Weights of a small image classifier: activation relu.
Rows from block 7 of a small image classifier, named by matrix and row number. Rows with one number belong to one channel. Each number is 128 + 32 x the weight over its row's rms, rounded and kept within 0 to 255. All counts start at 0.
After each channel's rows are labels from the 100 images, of 14848, where the channel reaches its highest value: "top examples" is what is common among them. Only what is clearly more common there than usual is listed. The data: stained colorectal tissue patches (NCT-CRC-HE-100K).
# convs0: first 3x3 conv (model.blocks.7.convs.0.weight, 112x112x3x3, each kernel summed), inputs 0-111
# convs1: second 3x3 conv (model.blocks.7.convs.1.weight, 112x112x3x3, transposed, each kernel summed), outputs 0-111

convs0.110 [119 116 137 144 109 148  75 107 161 153 112  82 147 177 157 139  45 172 145 108 162 114 139 124 114 113 135 111 140 130 136 137 156 164 130 137  62 168 196 157  74 117 125 122 143 143 169  95 102 138 154 119 145  46  85 129 139 122 155 158 110 125 107 149 110 133 117 160 108 161  89  92  99  75 111  69 128 167 118 228 137 139 116  73 139 134 126 128 177 162 110 120 130  83 108  77  74 130 103 104 162  85 217  84 127  98  97 125 137 149 116 127]
convs1.110 [ 97 103 113 107 111 146  72 163 150 109 131 101 149 152 156 135  71 108 119 109 131 154 135 132 110 116 118 135  59 145 110 117 179 168 144  66 140 142 236 196 103 110 124 184  96 107 140 153 102 140 144 105 138  91 128 103 119 124  91 165 133  56 103 113 134 113 115 151 186 109 126 115 120 131 142 124 115 112  80 156 156  66 115 129  76 125 101 112 140 240 120 115  89 104  91  90 105 129 134 142 124 142 185 162 105  90  62 108 112 139  89 126]
top examples: tissue: normal colon mucosa

convs0.20 [180 148 201 128 154  74 164 113 114 138 130 141 143 192 120 135 178 120 103 132 126 116 103 137  84 142 169 147 113 146 133  90 229 103 151 128 110 150 122 132 178  91 111  72 130 129 126 123 150 175 125 113 123  90 109 151 110 122 198 147  87 125 115 103 145  86 137 103 106 103 119 130 153 162  77 148 102 133 119 169 101 134 112  88 137 191 121 171 136 128 175 160 130 164 161 111  60 199  76 114  99  69 144 112 102 185  68  97 111 111  96 130]
convs1.20 [ 88 147 145 158 156 164 149 100 126 166 117 157 105  90  98 146 180 187  76 146 153 123 159 121  46 163 185 141 133 108 136 164 188  87 116 125 155 121 133 138  77 142 152 133 188 141 150  88 217  96 157 126 167  64 114 140 141 170 139 117 115 147 137 120  91 113 135 131 136 112 158 115 156 169 100 178  85 108 156 165 104  82  86  47 131 106 112 159 122 104 125  63 143 123 134 128 134 172 114 140 131 112 121  95 110 178 102  79  95 104 118 170]
top examples: tissue: smooth muscle

convs0.22 [ 94 145  81 109 113 118 128 147 126 170 132 190  89 164 165  95 136 110 123 133 144 110 119 170 118 122 142  84 148 125 137 134 114  45 120  82  91 115 108 142 120 110 125  60 104 123  55 120 170  90 124 122 129 127 150 108  63  84 129  57 115 112 102 100  69 125 107  95  79  42 105 105 158 176 114 196  89 125 112  80 146 134 140 120 128 146 125 111 135  93 104  96 144 165 126 142 200 118 130 200 152 174 102  87 128 111 139 109  92 104  97 102]
convs1.22 [134 134  89 158 138  96 159 185 128 103  83 111  88 131 115 168 175  82 149  98 140 106 131 122 157 159 120 147 132 119 200 110 109 163 105 114 134 124  68 109 204 107 136  99 107  85 109 126 111  80 103 129 175 114 159 135 113  68 111 124 129 183 139  79 120 123  95 130 136 168 131 171 155 141 122 143 115 169 133 134 174 165 137 153 151 127  99 167 135 144 137 233 175  99 102 133 196 104  84 176 151 199 146 125 156 190 113 101 170 103 116 138]
top examples: tissue: tumour epithelium

convs0.18 [129  43 134 117 130  84  86 156 125 148 166 218 184  89 119  91 187 140 163 132 165 136 139 130 126 107 120 123 156 129 131 118 108 162 146 153 164 107 114  60 134 125  98 142 131 186 156 206 117  82 125 148 131 182 140 140 100 138 129 114 131 125 138  79 148 115 152 128 148 181 152 147 145 147 140 138 111 104  55  96  86 206 103  85 137 132 129 218 180 123 118 142 106 143 117 127 111 155 123  89  63 143 155 111 114 119 113 160 130  82  88 119]
convs1.18 [128  97  88  97 105 118 152 184 153 135 154 182 158 123 215 173 151 141 147 144 162 185  96 153 128 107 141 149 136 129 134  92 109 158 104 115 162 182 113  93 102 142 109  97 135 120 181 163 111 107 152 108 100 107 176 141 107  92 115 153 137 154 169 106 145 110 197  95 156 149  73 166 135 159 102 113  99 126 106 146  88 143 126 152  75  54 173 164 182 188 155 147  54 144 145  98 118 135  84 125 133 125  81 141 126 120  94 151 174  91  75 146]
top examples: tissue: adipose tissue

convs0.108 [119 110 148 126  97 129 101  83 161 158 100 138 140 186 110 182  90  78 103  84 132 145 100 132  82 145 133 148 120  93 101 129 191  93 116  65  86 132 173  76 117  85 165 153 129 124 176  97 131 102 132 116 145  67  54  99  67 166 137 175 172  91 119  97 109 144 169 150  94 131 108 148 100 136 131 172 107 157 109 143 141 125  92  67 160 142 153  89 188 116 185 129 114 138 147 144 102 165 144 200  88 110 151  74 105 111 107  94 139 134 108 148]
convs1.108 [108 102  94 153 141  99  74  73 143  96 162 128 166 113 138 143 107 109  97 154 196 104 130 111 121 160 104 171 104 135 155 165 202  78 139 119 134 173 157 111 208 133 158 166 113 100 142 134 178 114 111 159 164  99  78 138 106 200 105 200 149 169 114  96 100 140 159 173 151 149  95 123  75 161  69 142 114 137 126 165 114  84 141 109 127 100 184  77 165 133 160 131 128  97 130 143 109 167 127 142  68 178 137 115 118 119 120  90 122 129  74 126]
top examples: tissue: adipose tissue

convs0.31 [ 91 131 110 100 146 160 141 168 115 134 111  48 179  94 158  55 135  75 193 135 148 120 108 128 105 140 113 105 155 218 165  96 117 114 163 108 107  77 122 146 137 126 109 147 170 151  87  82 169 168 159 119 186 166  96  86  75 158 134 117 176 122 129  98 134 181 114 100 190  96 118 123 178 160 155 142 112  90 165 140 133 147 151 111 139 118 170 114  86 140 155 156 137 109 125 153 161 138 164  73 177 127 106 173 141 157  97 183 109 118 125 121]
convs1.31 [ 90 112 101 122 119 122 131 145  98 115  87 145  80  78 122  64 128 117  71 158 147 152  96 127 101 170  96 152 119  80 103 104  96 150 162 126 106 102 108 170 105 159 115  87 108  45  63  77 149 114 143 132 146 137  77 131  89  82  46 152 115 155  89 102  55 140 110 162 160 156 151 135 139 101 102 103 134 116 118 113  74 100  93 160  92 106 105 103  40 102 102 134 142  93  98  77 111  93 110 123 139 135 108 153 142 164 117 145 156  77 104 159]
top examples: tissue: mucus

convs0.30 [156 137 140 111  83 163 104 128 178 146  98 208 142 131 164 176 114 136 104  52 115 133 122 143  63 123  92 105 146 140 153 149 191 129 149  64  68 137 161 183 114 109 164 118 130 136 110 126 117 128 113 128  95 145 158 139 109 133 103 123 109  64 130  99 120 102 164 147 119 115 121  63 174 121  72 169 127 129 101 154 145  56 178 105 156 131  78  69 120  68  79 190 115 103 110 152 110 132 106 140 122  69  83 117 167 150 136 130 109 134 165 103]
convs1.30 [104  84 118 151 107 129 155 129 125 157 109 101 133  88 108 130 129 139 127  57 141  94 189 150  33  91 127 147 133 235 163 169 178 136 126  61  94 115 134 113 101 166 160  90 124 142 128 135 101 131 159 102 134  94 135 163  82 126 223 145 162 104 163 107 119 182 115 147 127 158 149 133 162  81 122 160 125 131 146 141 144 118 122 123 151 103  88 110 124 137 101 149 112 140 123 122  92 129 109 152 103  44  96 131 163 161 116 160 147 137 210 150]
top examples: tissue: smooth muscle

convs0.87 [196 143 137 186 100 166 147 144  96 107 167 143 152 111 122 139 124 123 144 106  47 120  81 169 115 128  94 100 108 173 145 150 115 139  96  95 148  98 128 171 120 156 142 161 195  68 109 170 129 115 112 134 168 138 156 126 177 168 141 127 142 131 100 155  68 100 151 153 129 124 122 125 154 125 135 167 164 150 153 155 194 146  65 158 136 147 187 113 105 134 102  69 174 183  62 105 120 121  81  87 131 195 130 120 150 100 128 115 185 181 149 127]
convs1.87 [118 115 110 141  41 185 171 157 109 172 123 130 130 100 112  65 155 121 112 104  31  97  95 145 121 129 108 163 106 146 116  53 186 139 130 114 150  99 127 126 126 247 114 123 121 109 129 142 148 106 136  86 132 116 134  96 121 165 106 125 154 135 143 146 118 161 130 115 100 122 128 185 113 205 144 104 157 119 110 111 144 156 173 130 165 125 114 116  98 134 123  88 153  76 165 116 100 117 104 129 164 141 115  94 166 103 134 177 119  76 128  48]
top examples: tissue: smooth muscle

convs0.1 [121  94 152 149 133 128 125 140 147  65 103 131 107 109 115 124  78 158 161 138  80 105  88 105 190 161 193  90 110 111  82 152 171 145  85 126 127 175 163 167 157 110 146 100 161  73 141 126  91 152 107 173 181 142 115 166 123 100 120 139 191 111 131 156  86 174 179  42 130 106 122  44 115 119  79  64 110 121  95 120 100 128 104  80  53 132 130 127 113 173  97 124  96 130  94 148 138 126 142 107 102 155 135 142 106 134 103 117 177 124 145  97]
convs1.1 [ 42 145 128 129 123 183 127  82 126 125 189 140 118 152 134  96  92 132 104 152  24 100  70 150 101 102  91 145 133 131 105 154 150 204 171 134 175 145 185  45 175 107  80 102 187 122  97 162 103 147 153 138 173 147 120  97 124 135 164 169 109  96 138 127 127 128 121 114 118  90 103  87  98 169 145  60 137 110  98 150 116 114 132 137 108 117 175 157 126  86 142 155 137 128 126 158  87  91 109 128 101 177 140 102 138  97 124 113 121 110 140  86]
top examples: tissue: normal colon mucosa

convs0.17 [108 152 170 114 106 117 111 107 130 165 105  26 119 120 128 120 167 113 119 163 167 122 124  73 126 156 156 157  96 113 137  92 137 104 105 101 105 129 132 126 119 108 113 135 101 137 152 111 123 145 167 126 189  97  54 166  89 138 136 126 105 141  59 151 134 150  66 150 135  86 154 175 170 157 115 142 137 135  61 130  65 186 134 150  92 137 185 152  90 145 128  91 167 163 181  95  84 125 194 101 171 125 111 143 198 134  85 109  85 142 104 119]
convs1.17 [149  67 186 108 145 118 154 158 164 171 117  81  73 138 137 106 151 124  92 119 157  95  97 129 109 123 173 146 104 125 168 104 125   0 130 145 139 143 132 159  86 137 135 149  96 152 132 120 168 102 114 120 137 133  86 142 143 125  87 123 136 120  66  96 108 142  73 216  92  75 127 155 107 129  97 140  52 138 133 115  87 169  92 144 140 105 138 169 166 150 101 143 131 140 157 169 128 135 101 123 161 173 143 155 174 172 135 118 187 162  95 146]
top examples: tissue: adipose tissue

convs0.57 [ 96 111 133 157  69 141  83 121 154 104  56  72  67 137 168 158  99 190 179 141 126 149 117 172 157 152 123 138 129 129 116 127 165 146 143 114 128 143 114 158  87 127 158 155 205 132 102 135 123  47 158 169 158 132 154 135 110 128 111 133 189 135 154 126 147 127  98 145 126 138 103 108 174  91 164  96  51 124 113 147 152 106 166 139 164 128 136 125 223  99 131 147 106  94 123 112  96 129 123 154 167  84 147  71 153 131 122 179  68 128 136  71]
convs1.57 [116 111 111 112 139 151  93 135 127 159  56 108 164 149 155 111 119  86 163 140 184  50 136 184 138 156 166 127  49 179  91 129 159 137 149  43 190 123 174 116 106 156 161 149 143 131 102 140 189 114 129 105 145 106 123  92 117 123 126 157 111 155  60 120 147 133 114 119 167 131 118 114 146 104 102 119 128 114  89 186 133  74 133 123 154  82 130  82 130 147  98 163 108  87 133 103 118 180  71 174  92 169  86 143 150 135 124  92  78 128 101  84]
top examples: tissue: smooth muscle

convs0.29 [ 80  98 116 160  96  61 148 101  74  82  81 131 119 133 108  75 106 126 113 151 146 117 163  99 101  62 114 130 159 115 146 103 158 143 101 172 111 132 132 179 131 110 130 111 120 140 132 105 105 107 126  87  89 105  72 120 127 107 151 104 103  70 125 150 108  95 152 150 176  87 120 127 128 186 139 189  92  96  78  45 147 102 143  70 158 124  98 133 102 169 119 131 147 140 119  86  90  75 141  37 159  80 135  80 117 111  89 162 137 126  86 141]
convs1.29 [137  86 158 158 122  72 184 118 147 112 126 113 142 129 101 133 115 127 142 158 112 133 121 164 137  78 140 128 145 164 182 107 119 102  81 182 147  82 208 158 120 144  93  98 129 190 181 185 118 108 119 114 125 104 135 156 163 138 131  81 136 150 190 160 105 144 146 142 141 107 111 160 161 169 107 159 112 130 156 146 160 198 173 151 191 168 152  91 157 140 135 194 126 120 134 186 100 123 107 134 127  76 152 100 108 123 132 142 159 109  58 213]
top examples: tissue: lymphocytes

convs0.100 [182 170 134 128 105  91 170 151 170 134  93 104 120 187 137 108 185 109 136 178 142 122 118 138 190 135 134 186  71 126 154 157 160  94 188 106 145  84 104 120 190 160 129 114 148  83 112 115  79 174 124 135 145 118 156 108 128 122 108  49  97 125 114 164 132 133  84 106  76 138 162 122 136 186 112 158  76 190 100 114 115 170 178 156 159 139 150 128 173 141 140 212 164 175 130 139 113 130 109 127 122 115  67 115 139  84 115 110 126 154 151 112]
convs1.100 [122 148 144  88 113 153 158  95 155 181  98 119 135 113  71 106 169 134  78 154 143  82 135 146  98 132 171 129  69  90 142  65 141  73 197 159 133 115 116 115 140 193 154  98 114  87 106 134 135 115 130 136 147 181 112  97 163  69 139 104 111 115 136 175 177 176 110 110  75 140 204  94 178 149 138 167  81 140 141 153 118 123 120  84 205 144 104 138 166 113 152 168 139 119 164 169 158 110  99 138 172 112 136  90 172 148 148  90 165 118 117 103]
top examples: tissue: tumour epithelium

convs0.14 [174 128  62 136  81 106 109 123 183 139  71 150 123 129 132 199 194 120  79  78 115 107 161 115  77 113 132 148 170 147  96 121 122 133 108  78 160 109 109 104  91 151 136  80 131 131 139 141 111  72 135 132 116 182 162 104 186  81 133 172 160 142  87 145 108  76 108 101 150 124 151 175 127 120 136 210 205  89 112 139 144 147 132 154 126 175  88 140 117  90 131  76 153  87 136 139 159  67 113 164  91  83 126 125 140 132 149 154 132 144 149  97]
convs1.14 [136  76 127 162 105 110 101  99 179  92 112 109 126 113 163 150 184 133 111 126 106 148 160 120  82 116 116 147 100 168 146  92 156   9 121 112 159 120 125  80 126 150 142 107 124  93 136 153 133  73 195 137 143 189 116 150 108 126  92 146 152 143 103  63 166 114  94 193 109 108 154 167 141 164 157 154 169 129 194 147 169 182 148 141 145 126 125 187 180 128  79 159 134  99 124 165 117 113 114 153 144  90  60  96 112 150 124 152 138 136 132 168]
top examples: tissue: adipose tissue

convs0.8 [148 101 159 139  65 110 126 120  73 133 117 125 125  96 121 111 121 158 115 128 103 118  93 119 121 154 123 140 122 109  86 140 139 151 125  78  99 136 142 114 123 143 133 170 213  38 162 117  67 173 129 130 159  84  68 182  67 145 135 151 149  93  81 158 103 131 154 139  66 150 157 179 151 134  54 123 152 140  98 126 162 123 120 117 129 136 151  46 163 148 140  70 161 146  99 180 138  82 134  77  73 116 172 104 164 121  99 135 155 141 119 125]
convs1.8 [ 90 117 172 184  84 193 127 135 124 136 150 130 125 125 133  81 116 120  90 148  72 140 180 118 129 154 124 181 171 182 151 123 187 116 184 130 159  83 164  84 151 216 117 122 111 174 154  99 113 135  56 159 146 105  90 144  89 176 130 186 172 112 163 119 123 160 136 187  71 102 138 132 104 189  92  96 148 140 118 169 105 137 110 134 126 167 109 104 158 164 135 139 122 120 155 174 154 115 147 125 124 103 144 149 152  97 161 169 111  92  79 128]
top examples: tissue: lymphocytes

convs0.59 [ 79 113 129 103 106 139 134 116  94 100 130 139  98 186  95  98 103 154 129 171 136 122 136  90 138 100 142 142 139 120 128 124 130 170 137 170 187  89  87 126  55 137 105  76 127 161  92 156  70 100 158 112 107 149 148 119 144 123 195  64  86  89 122 161 154 145 136 123 162 102 137 150 128  95 129 153 183 167 161 142 195 104  59 107 179 167 126 112 103  88 163  97 137 136 148  99  88 166 117 144 178  59 143 112 146  51 147 157 104 128 188 116]
convs1.59 [124  80 156 147 139 159 182  94 128 104 101 148  79 150 158 141  95 114 126 173 178 145 102 129 147 105 116  81 147 163 146 119 158 101  88 136 155 174 146 135 123 151 114 135 160 177 125 160  90  67 171 129  62 156 114  48 144 117  91 123 146 149 130 151 118 194  86 115 160  95 115 135 178 131 145 134 115 133 118 127 154 183 133 134 161  65  93 109  45 119 108 163 108 100 112 155  77 200  90 106 163  86 114 147  90  86 106 147  99  66 120 120]
top examples: tissue: mucus; tissue: adipose tissue

convs0.92 [176 162  89 115 116 102 183 150  90 144 106 111 108 126 110 187 172 124 105  86 133 127  95 146 111  68 137 118 146 140 142 127  56 164 106 151 163 121 114 104 135 171 198 127  57 108 171 101 125  94 103 131  72 107 147 151 125 121 171 129  57 126 140 127 131 167 143 125 145 133 147 147  85  46 113 157 112 115 158 154 144 112 107 160 103 154  83 138 107 139 141 140 176 154 196 126 141 160  77 174  96 140 127 151 161 132 210 126  89 120 200 129]
convs1.92 [100  95 203 151  80 122 147  75 125 158 150 115 116  78  95 177 136 115 107 121 126 131 126 125 125  82 133 140 121 121 118  94 113 168  99  92  73 113 128 124 135 166 208 126 123  62 142 112  81 119 136 173  89 111 126 116 194 114 132  62 149  60 116 167 130 186 161 183 127 143 148 208 107 110 140 181 122 103 113 124 161 115  79 184  86 146 111 131  99 110 106 118 113 111 176 122 116 136  96 122 150 123 133 149 117 123 210 116 180 148 162 154]
top examples: tissue: tumour epithelium; tissue: normal colon mucosa

convs0.46 [184 117 185 110  79 124  84  91 132 137 127 136 124 116 122 110 183 191 146 136 122  97 166 159 173 139 145 160 138 122 158 163 214 141 156 136 172 157 125 138 177 124 189 113 133 118 200 145 154 150 141 185 117 128  93 149 110  85 136 106 161 141 115 118 189 119  86  94 102 125  98 143 143 154 134 159 199 143  79 157 110 148 101 129 118 125 172 239 122 130  74 132  90 148 109  98 152 172 155 120  95 106 127 150 111 159 118 129  94 131 173 143]
convs1.46 [ 68 167 188  81 157 161 179  65 140 164  94 114 141  76 131 118 172 223 100 119 139 114 128 105 109 128 166 123 139 123 153  79  90 190 155  76 176 140 137 118  97 137 152 167 138 100 116 122 115  72 185 186  97  86  77 199 163 110 145 126 100 156 145 154 175 125 134  99 131 117 126 133 133 172 155 172 100 115 108 131 138 105  73 161 114  96 127 134 148  95 122  98  90 123  98 129 127 134  99 174 135 102 100 189 146 139 159 111  92 138 122 128]
top examples: tissue: normal colon mucosa

convs0.81 [128 159 178 115  94 132 145 108  94 110 149  60  79 137 124  91 146  94 112 102 136 100 110  86 118 153 132 160 111 156 216 142 119 165 150 174 145 146  99 193 107 164 147 113  95 122 136  85  73 122 104 122 127  91  65 154 133 166 129 145 105 111  60 164 130 175 124 150 172 161  86 124  97 124 151  93 142 221 138 104 125 131 149  94 114 156  67 141 103 166 102 156  84 138 148 101 121 113 123 104 188 106 180 122 101  96  53 125 104 116 113 157]
convs1.81 [147 112 133 110 127 150 110 136 135 131 135  76 142 122 152  98  78 149 141 164 151 132 136 145 143  75 126  67  81 121 179 104 181 127 145 144 172 141 175 196  75 148 114 111  81 145 106 217  83 157 137  90 102 117 119 157 136 138 135 128 148 113 151 124 108  95  78 100 154 155  46 104  86 143  72 120  74 208 136 104 120  92 161 149 108 119 140  89 131 159 123 145  75 160  65  81  88 148 131 123 120 183 168 114 147 130  83 152 129 130  89 138]
top examples: tissue: smooth muscle

convs0.55 [ 98 138 157 161 168 147 142 124 101 122 167 121  79 149  73 170 101 186 149  96  53 157 109 145 100 113 154 147 107  99 152 112 173 116  58 162 108  91 108 131 142 150 245 144 170  85  91 160 151 118  86 164 106 101 153  89 140  98 164 107  93 127 146 150 127 121 151 172 164 149 135 140 152 115 115 140 125 114 114 199 138 103  56 114 105 107 146 121 150 121 137  81  87 134  83 111 189 140 151 115  85 139 168 167 112 124 116 103 119 120 102  73]
convs1.55 [113 119 104 155  46 173 126 147 113 142 115 106 134 144 112 132 152 109 146 129  26 107  99 170  99  92  89 147 138 119 115 105 149 147 102  87 119 132 192 103 168 212 131 160 171 162 154 169 100 110 132 104 152  86 183  67  88 106  96 101 110 129  96  91 106 130 149 143 115 150 121 184 141 161  94 145 142 164 135  61 209  82 127 127 108 149 136 129  99 108 150 111  78  97 136  90 114  76 122 152 122 101 132  92  93 117  95 144 115 114 117  68]
top examples: tissue: tumour epithelium

convs0.69 [104  65 135 146 117 160 132 183 121 104 152 231  73 147 167 148 114 104 121 125 128 159  78 178 128 118 112  99 130 132 109 136 104 185 122  70 158 135 127  37 163 144 111 127 120 169 106 150 138 163  97 118 136 120 167 132  98 123 145 144 152 101 123 150 117 137 184 155 141 106 183 104  53 130 118 103 143  80 117 100 116 117 136 132 151 113  90 155 106 104 162 146 147 103  93 175 134 111 104 105  83 124 144 129 145 104 223  83 194 104  84 100]
convs1.69 [171  86  80 124 117 126 139 138 125 141 206 141 167 150 185 135 119 120 147 134 106 114  88 125 127 114 121 239 116 134 141 111 166  60  94 125 160 136 128 116 153 136 142 108 115 159 151 155 155 179 131  75 124 142 161 156  85  80 120 153 153 118 162  96 107 102 194 156 247 106 137 163  98 136  72 144  64  94 150 156 125 154 114  86 146 132 160 173 175 163 145 153 119 122 112 147 115 137  99 133 108 129  80 110 124 144 124 149 174 160 120 111]
top examples: tissue: adipose tissue

convs0.67 [168 138  99 168 127 105 111  91 103 109 117  90 163 158 111 158 145 112 119 132 134  89 128 125 134 124 135  87 146 115  65 148 169 141 122 125 189 142 137 116  80 117 136  87 115 183  73  34 159  48 140  82 119 147 143  80 100 159 128 132 133 117  86 114 145 157  73  75 129 134  95 121 102 128 177 139  88  93 133 135 137 183 158 134 136 145  57 165 134  78 163 195 114 186 131  87  81  96 128 126 155 149 151 112  88  76  90 103 124  96 148 108]
convs1.67 [ 70 101 112 137 115  89 110 118 131 147 115 167 139 117 128 167 182 137  75  97 137 115 149 133 163 137 120  92 137 128  87 113 110 130 141  98 139 128 123 139  18  84 173 153 108  93 126 108 147 117  75 187 184 126 128 138 193 160  32 145 109 100  81 161 135 102 102 161 104 153 139 163 130 150 101 162 153  83 134  99 127 125 118  87  87 103  92 119 110 163 121  99 169 153  96 105  62 125 135 103 123 153 153 177  83  55 129 103 162  98  99 111]
top examples: tissue: tumour epithelium

convs0.34 [ 82 127 117  91 139  99 139 124  90 181 126 154 108 139 181 122 136 134 102 168 175 146 110 150 102 132 153 172 168 128  95  42 169 123  92  94 109 107  86 151  97 179 131 105 144 155  25 149 148  96 168  84 191 146 197 109 197 125 136 129 108 123  65 138 163 123 101 100 117 113 175 166 119 151 210 122 186 103 121 146 130 115 138 161 147 127 157 134 121 123 123  86 165 143 135 113 141 102 105 110 135 120 144  54 133 137 182 124 122 127 136 117]
convs1.34 [137  66 129 110 131 122 142 171 144 124  77 122  86  79 170  95 113 135 111 114 150 129 142 134 114  77 150 128  73 105 137  86 117  91 118 118 110 162 103 114 153 158 120 144 171 129 159 125 163 102 111  21 113 167 123  92 123 109 101 126 127  90  73  78  93  73 128 154 128  90  91  88 138  92 131  74 105 146  96 126 114 154 123 162 139 149  97  95 151 129 141 108 126 145 152 130  46 109  42  72 142 182  88  79 123 124 152 137 112 184 145  71]
top examples: tissue: adipose tissue

convs0.111 [119 132 104 124 115 117 177 128 128 148 210 163 167 140 115 103 110  91  93 130 145 140 101  89 118 130 146 162 125 106 153  64 131  68 110 111  63 131  45 181 148 111 146 121 118 121 137 106 129 235 122  57 119  99  87 105 174 163 129 150 134 122 173 116 127 134  96 174 105 125 156 141 112 120 136  97 160 144 107 112 126 135 103 150 110 184 107  60 126 167 156 154 166  70 148 108 100 118 137 133 117 192 128 118 144  85  82  97 135  66  99 157]
convs1.111 [157 183 120 115 115 120 121 110  93 178 178  96 118 103 109  67 151 126 135 135 127 107 135 131 107 113 148 119 131 108 151  83 108  97  64  90 146  91 142 150 134 116 147 208 122 191 113 184 158 219 116  85 169 178 113 136 136 101 148  99  74 176 118  72 112  95  73  83  98 128  90 171  77 173  99 166 116 143 161 138 116 131 140 126 158 124 135 104 135 154 162 117 171  91 172 148 144  99 100 127 102 168  79 126 143  96 104 106  80 169 138 160]
top examples: tissue: cancer-associated stroma

convs0.3 [129 148  69 136 113 103 103 102 187 142  58  97 124 180 113 184 114 124 122 116 129 140  93  74  91 113 136 104 135 108 164 112 144 101 113 110 110 131 150 150  67 136 151  84 149 101  52  78 155  55 171 148 145 158 116 140 127 130 148 136 106  76  76 128 102 137  91 159 180 162 122  91 162  82  94 169  88 112 135 159  54 116 116  85 179  97 116 125 131  48 136  92 123 127 111 104 134 124 129 141 160  91 146 156 113 140 114 142 120 135 213 123]
convs1.3 [ 59 109 140 137 121 125 162 111 140 177  56 130 155 171 109 164 151  96 125  78 119 115 144 129  53  85 153 108 169 185 117 187 108  87 106  50 156 130 113 143 110 133 100 140 154 155 137 145 150  66 172 193 148 120 105 118 124 135 135 149 110 120 110  97 134 133  81 182 134 160 136 182 180  81  99 150 171  90 171 115 163  99  86  97 147  94 139 133  88 100 140 151 130 103 109 135  71 154  95 129 130  48  95 145 115 144 151 119 150 147 152 155]
top examples: tissue: smooth muscle

convs0.39 [ 73 110 134 112 147 124 194  94  92  98  80 133  98  92 141 130  59  80  94 132 145 127 139 101 132 165 118 107 135 128  86  81 169 117 103 118  37 121 100 227 123 121 115 131 152 121  74  90 141 117 101  49 138 118 113 141 161 139 154 128 154 106 122 148 172 126  72 155 138 120 160 106 144 171 142  46 141 169 151 124 126 127 130 109 104  90 107  39 123 145 154 150 144 105 118 182  94 109 157 145 187  96 105 108 120 132 120 140 131 143 166 134]
convs1.39 [ 74 192 168 138 125 133 238 100 107  82 116 140  72 134 156 171 117 139 173 155 135 154  73 168 162 113 151 124 109 110 122 119 135 164 144 159 135  78 111  79 141 128 145 117 167 126 172 142  68 157 192 141 109 125 128 137 118 152 117 111 134 110 152  95 151 116 106 157  77  97 132 143 128 159  72  76 135 155 182 115 101 134 111 160  29 116 124  93 145 159 137 115 171 151 145 145 159  80 144 153 146 134 142  49 117 148 104 139 122 153 161 154]
top examples: tissue: adipose tissue; tissue: normal colon mucosa

convs0.10 [110  92 115 153 112 133 107 131 118 109  97 133 159 121 132 127  87  88 130 113 101 126 147  99 153 152  66  98 151 114 137 148 118 126 124 130 136  79  41 183 105 146 143 124 109  99 132 103  91  94 133  45 172 149  97 123  71 141 138 102  68 145 138 139  76  95  95 146  88 141 159  97 173 160  71 197 128  92 150  85 143 130 105  77  92  87 104  64 169  87 144 166 129  87 143 192 117 114 143 161 119  85 121 108 152 102  92  93 129 114 153  59]
convs1.10 [134  90 123 186 152  94 112 106 140  97 151 161 161 155 121 168  79  87 149 131 140 125 232 150 161 197  84 113 147 146 115  97 109 182 131 189 104  90  82 128 124  93 156 116 158 156  82  91 101 125 118 128 143 129 156 153  95 162 142 135 120 137 165 110 117 163 120 174 148 186 160 151 125 134 124 129 135 147 160  86 144  88 157 137 153 132 139  89 119 115 152 206 145  93 157  92 196 155 158 104 102  97 158 109 156 206 108  64 122 109 107 152]
top examples: tissue: smooth muscle

convs0.94 [153 161 145 142 152  62 165 136 161  97 164 151 114 135 149 105 139 109  90 150  97 126 118  77 121 136  94 133 104  97  82 111 120 112 133 102  87 147 118  75 183  91  97  85 115 138 122  93 122 169  92  92 129 107 124 165 106  78 151 140  70 117  96  95 134 177  99  97 101 169 163 108 127 137  59  89 122 135  96 110 157  93 116 163 182  86  49 102 166 130  63  94 104  61 150 107  99 204 129 105 113 107  88  64 153 114 115 153 127 136 115 113]
convs1.94 [162 137 139  89 143  90 157 119 129 126 178 123 120 142 164 144 156  97 137 177 169 110  98 118 122 127 106 107 104 170 154 109 103 107  86  60 133 146 104  54 134  64 165 115 157 178  96 146 192 156 161  99 127 115 137  97  80  85 168 137 126 185 105 107 148 174  83 103 109 169 112  93 172 139 140 151 140 134  98 165 123  87 104 104 189  54  89  99 113 136 114 147 107 100 101  71 116 189 130 159  97 121  82 122 156 106 102 201 119 141 167 133]
top examples: tissue: cancer-associated stroma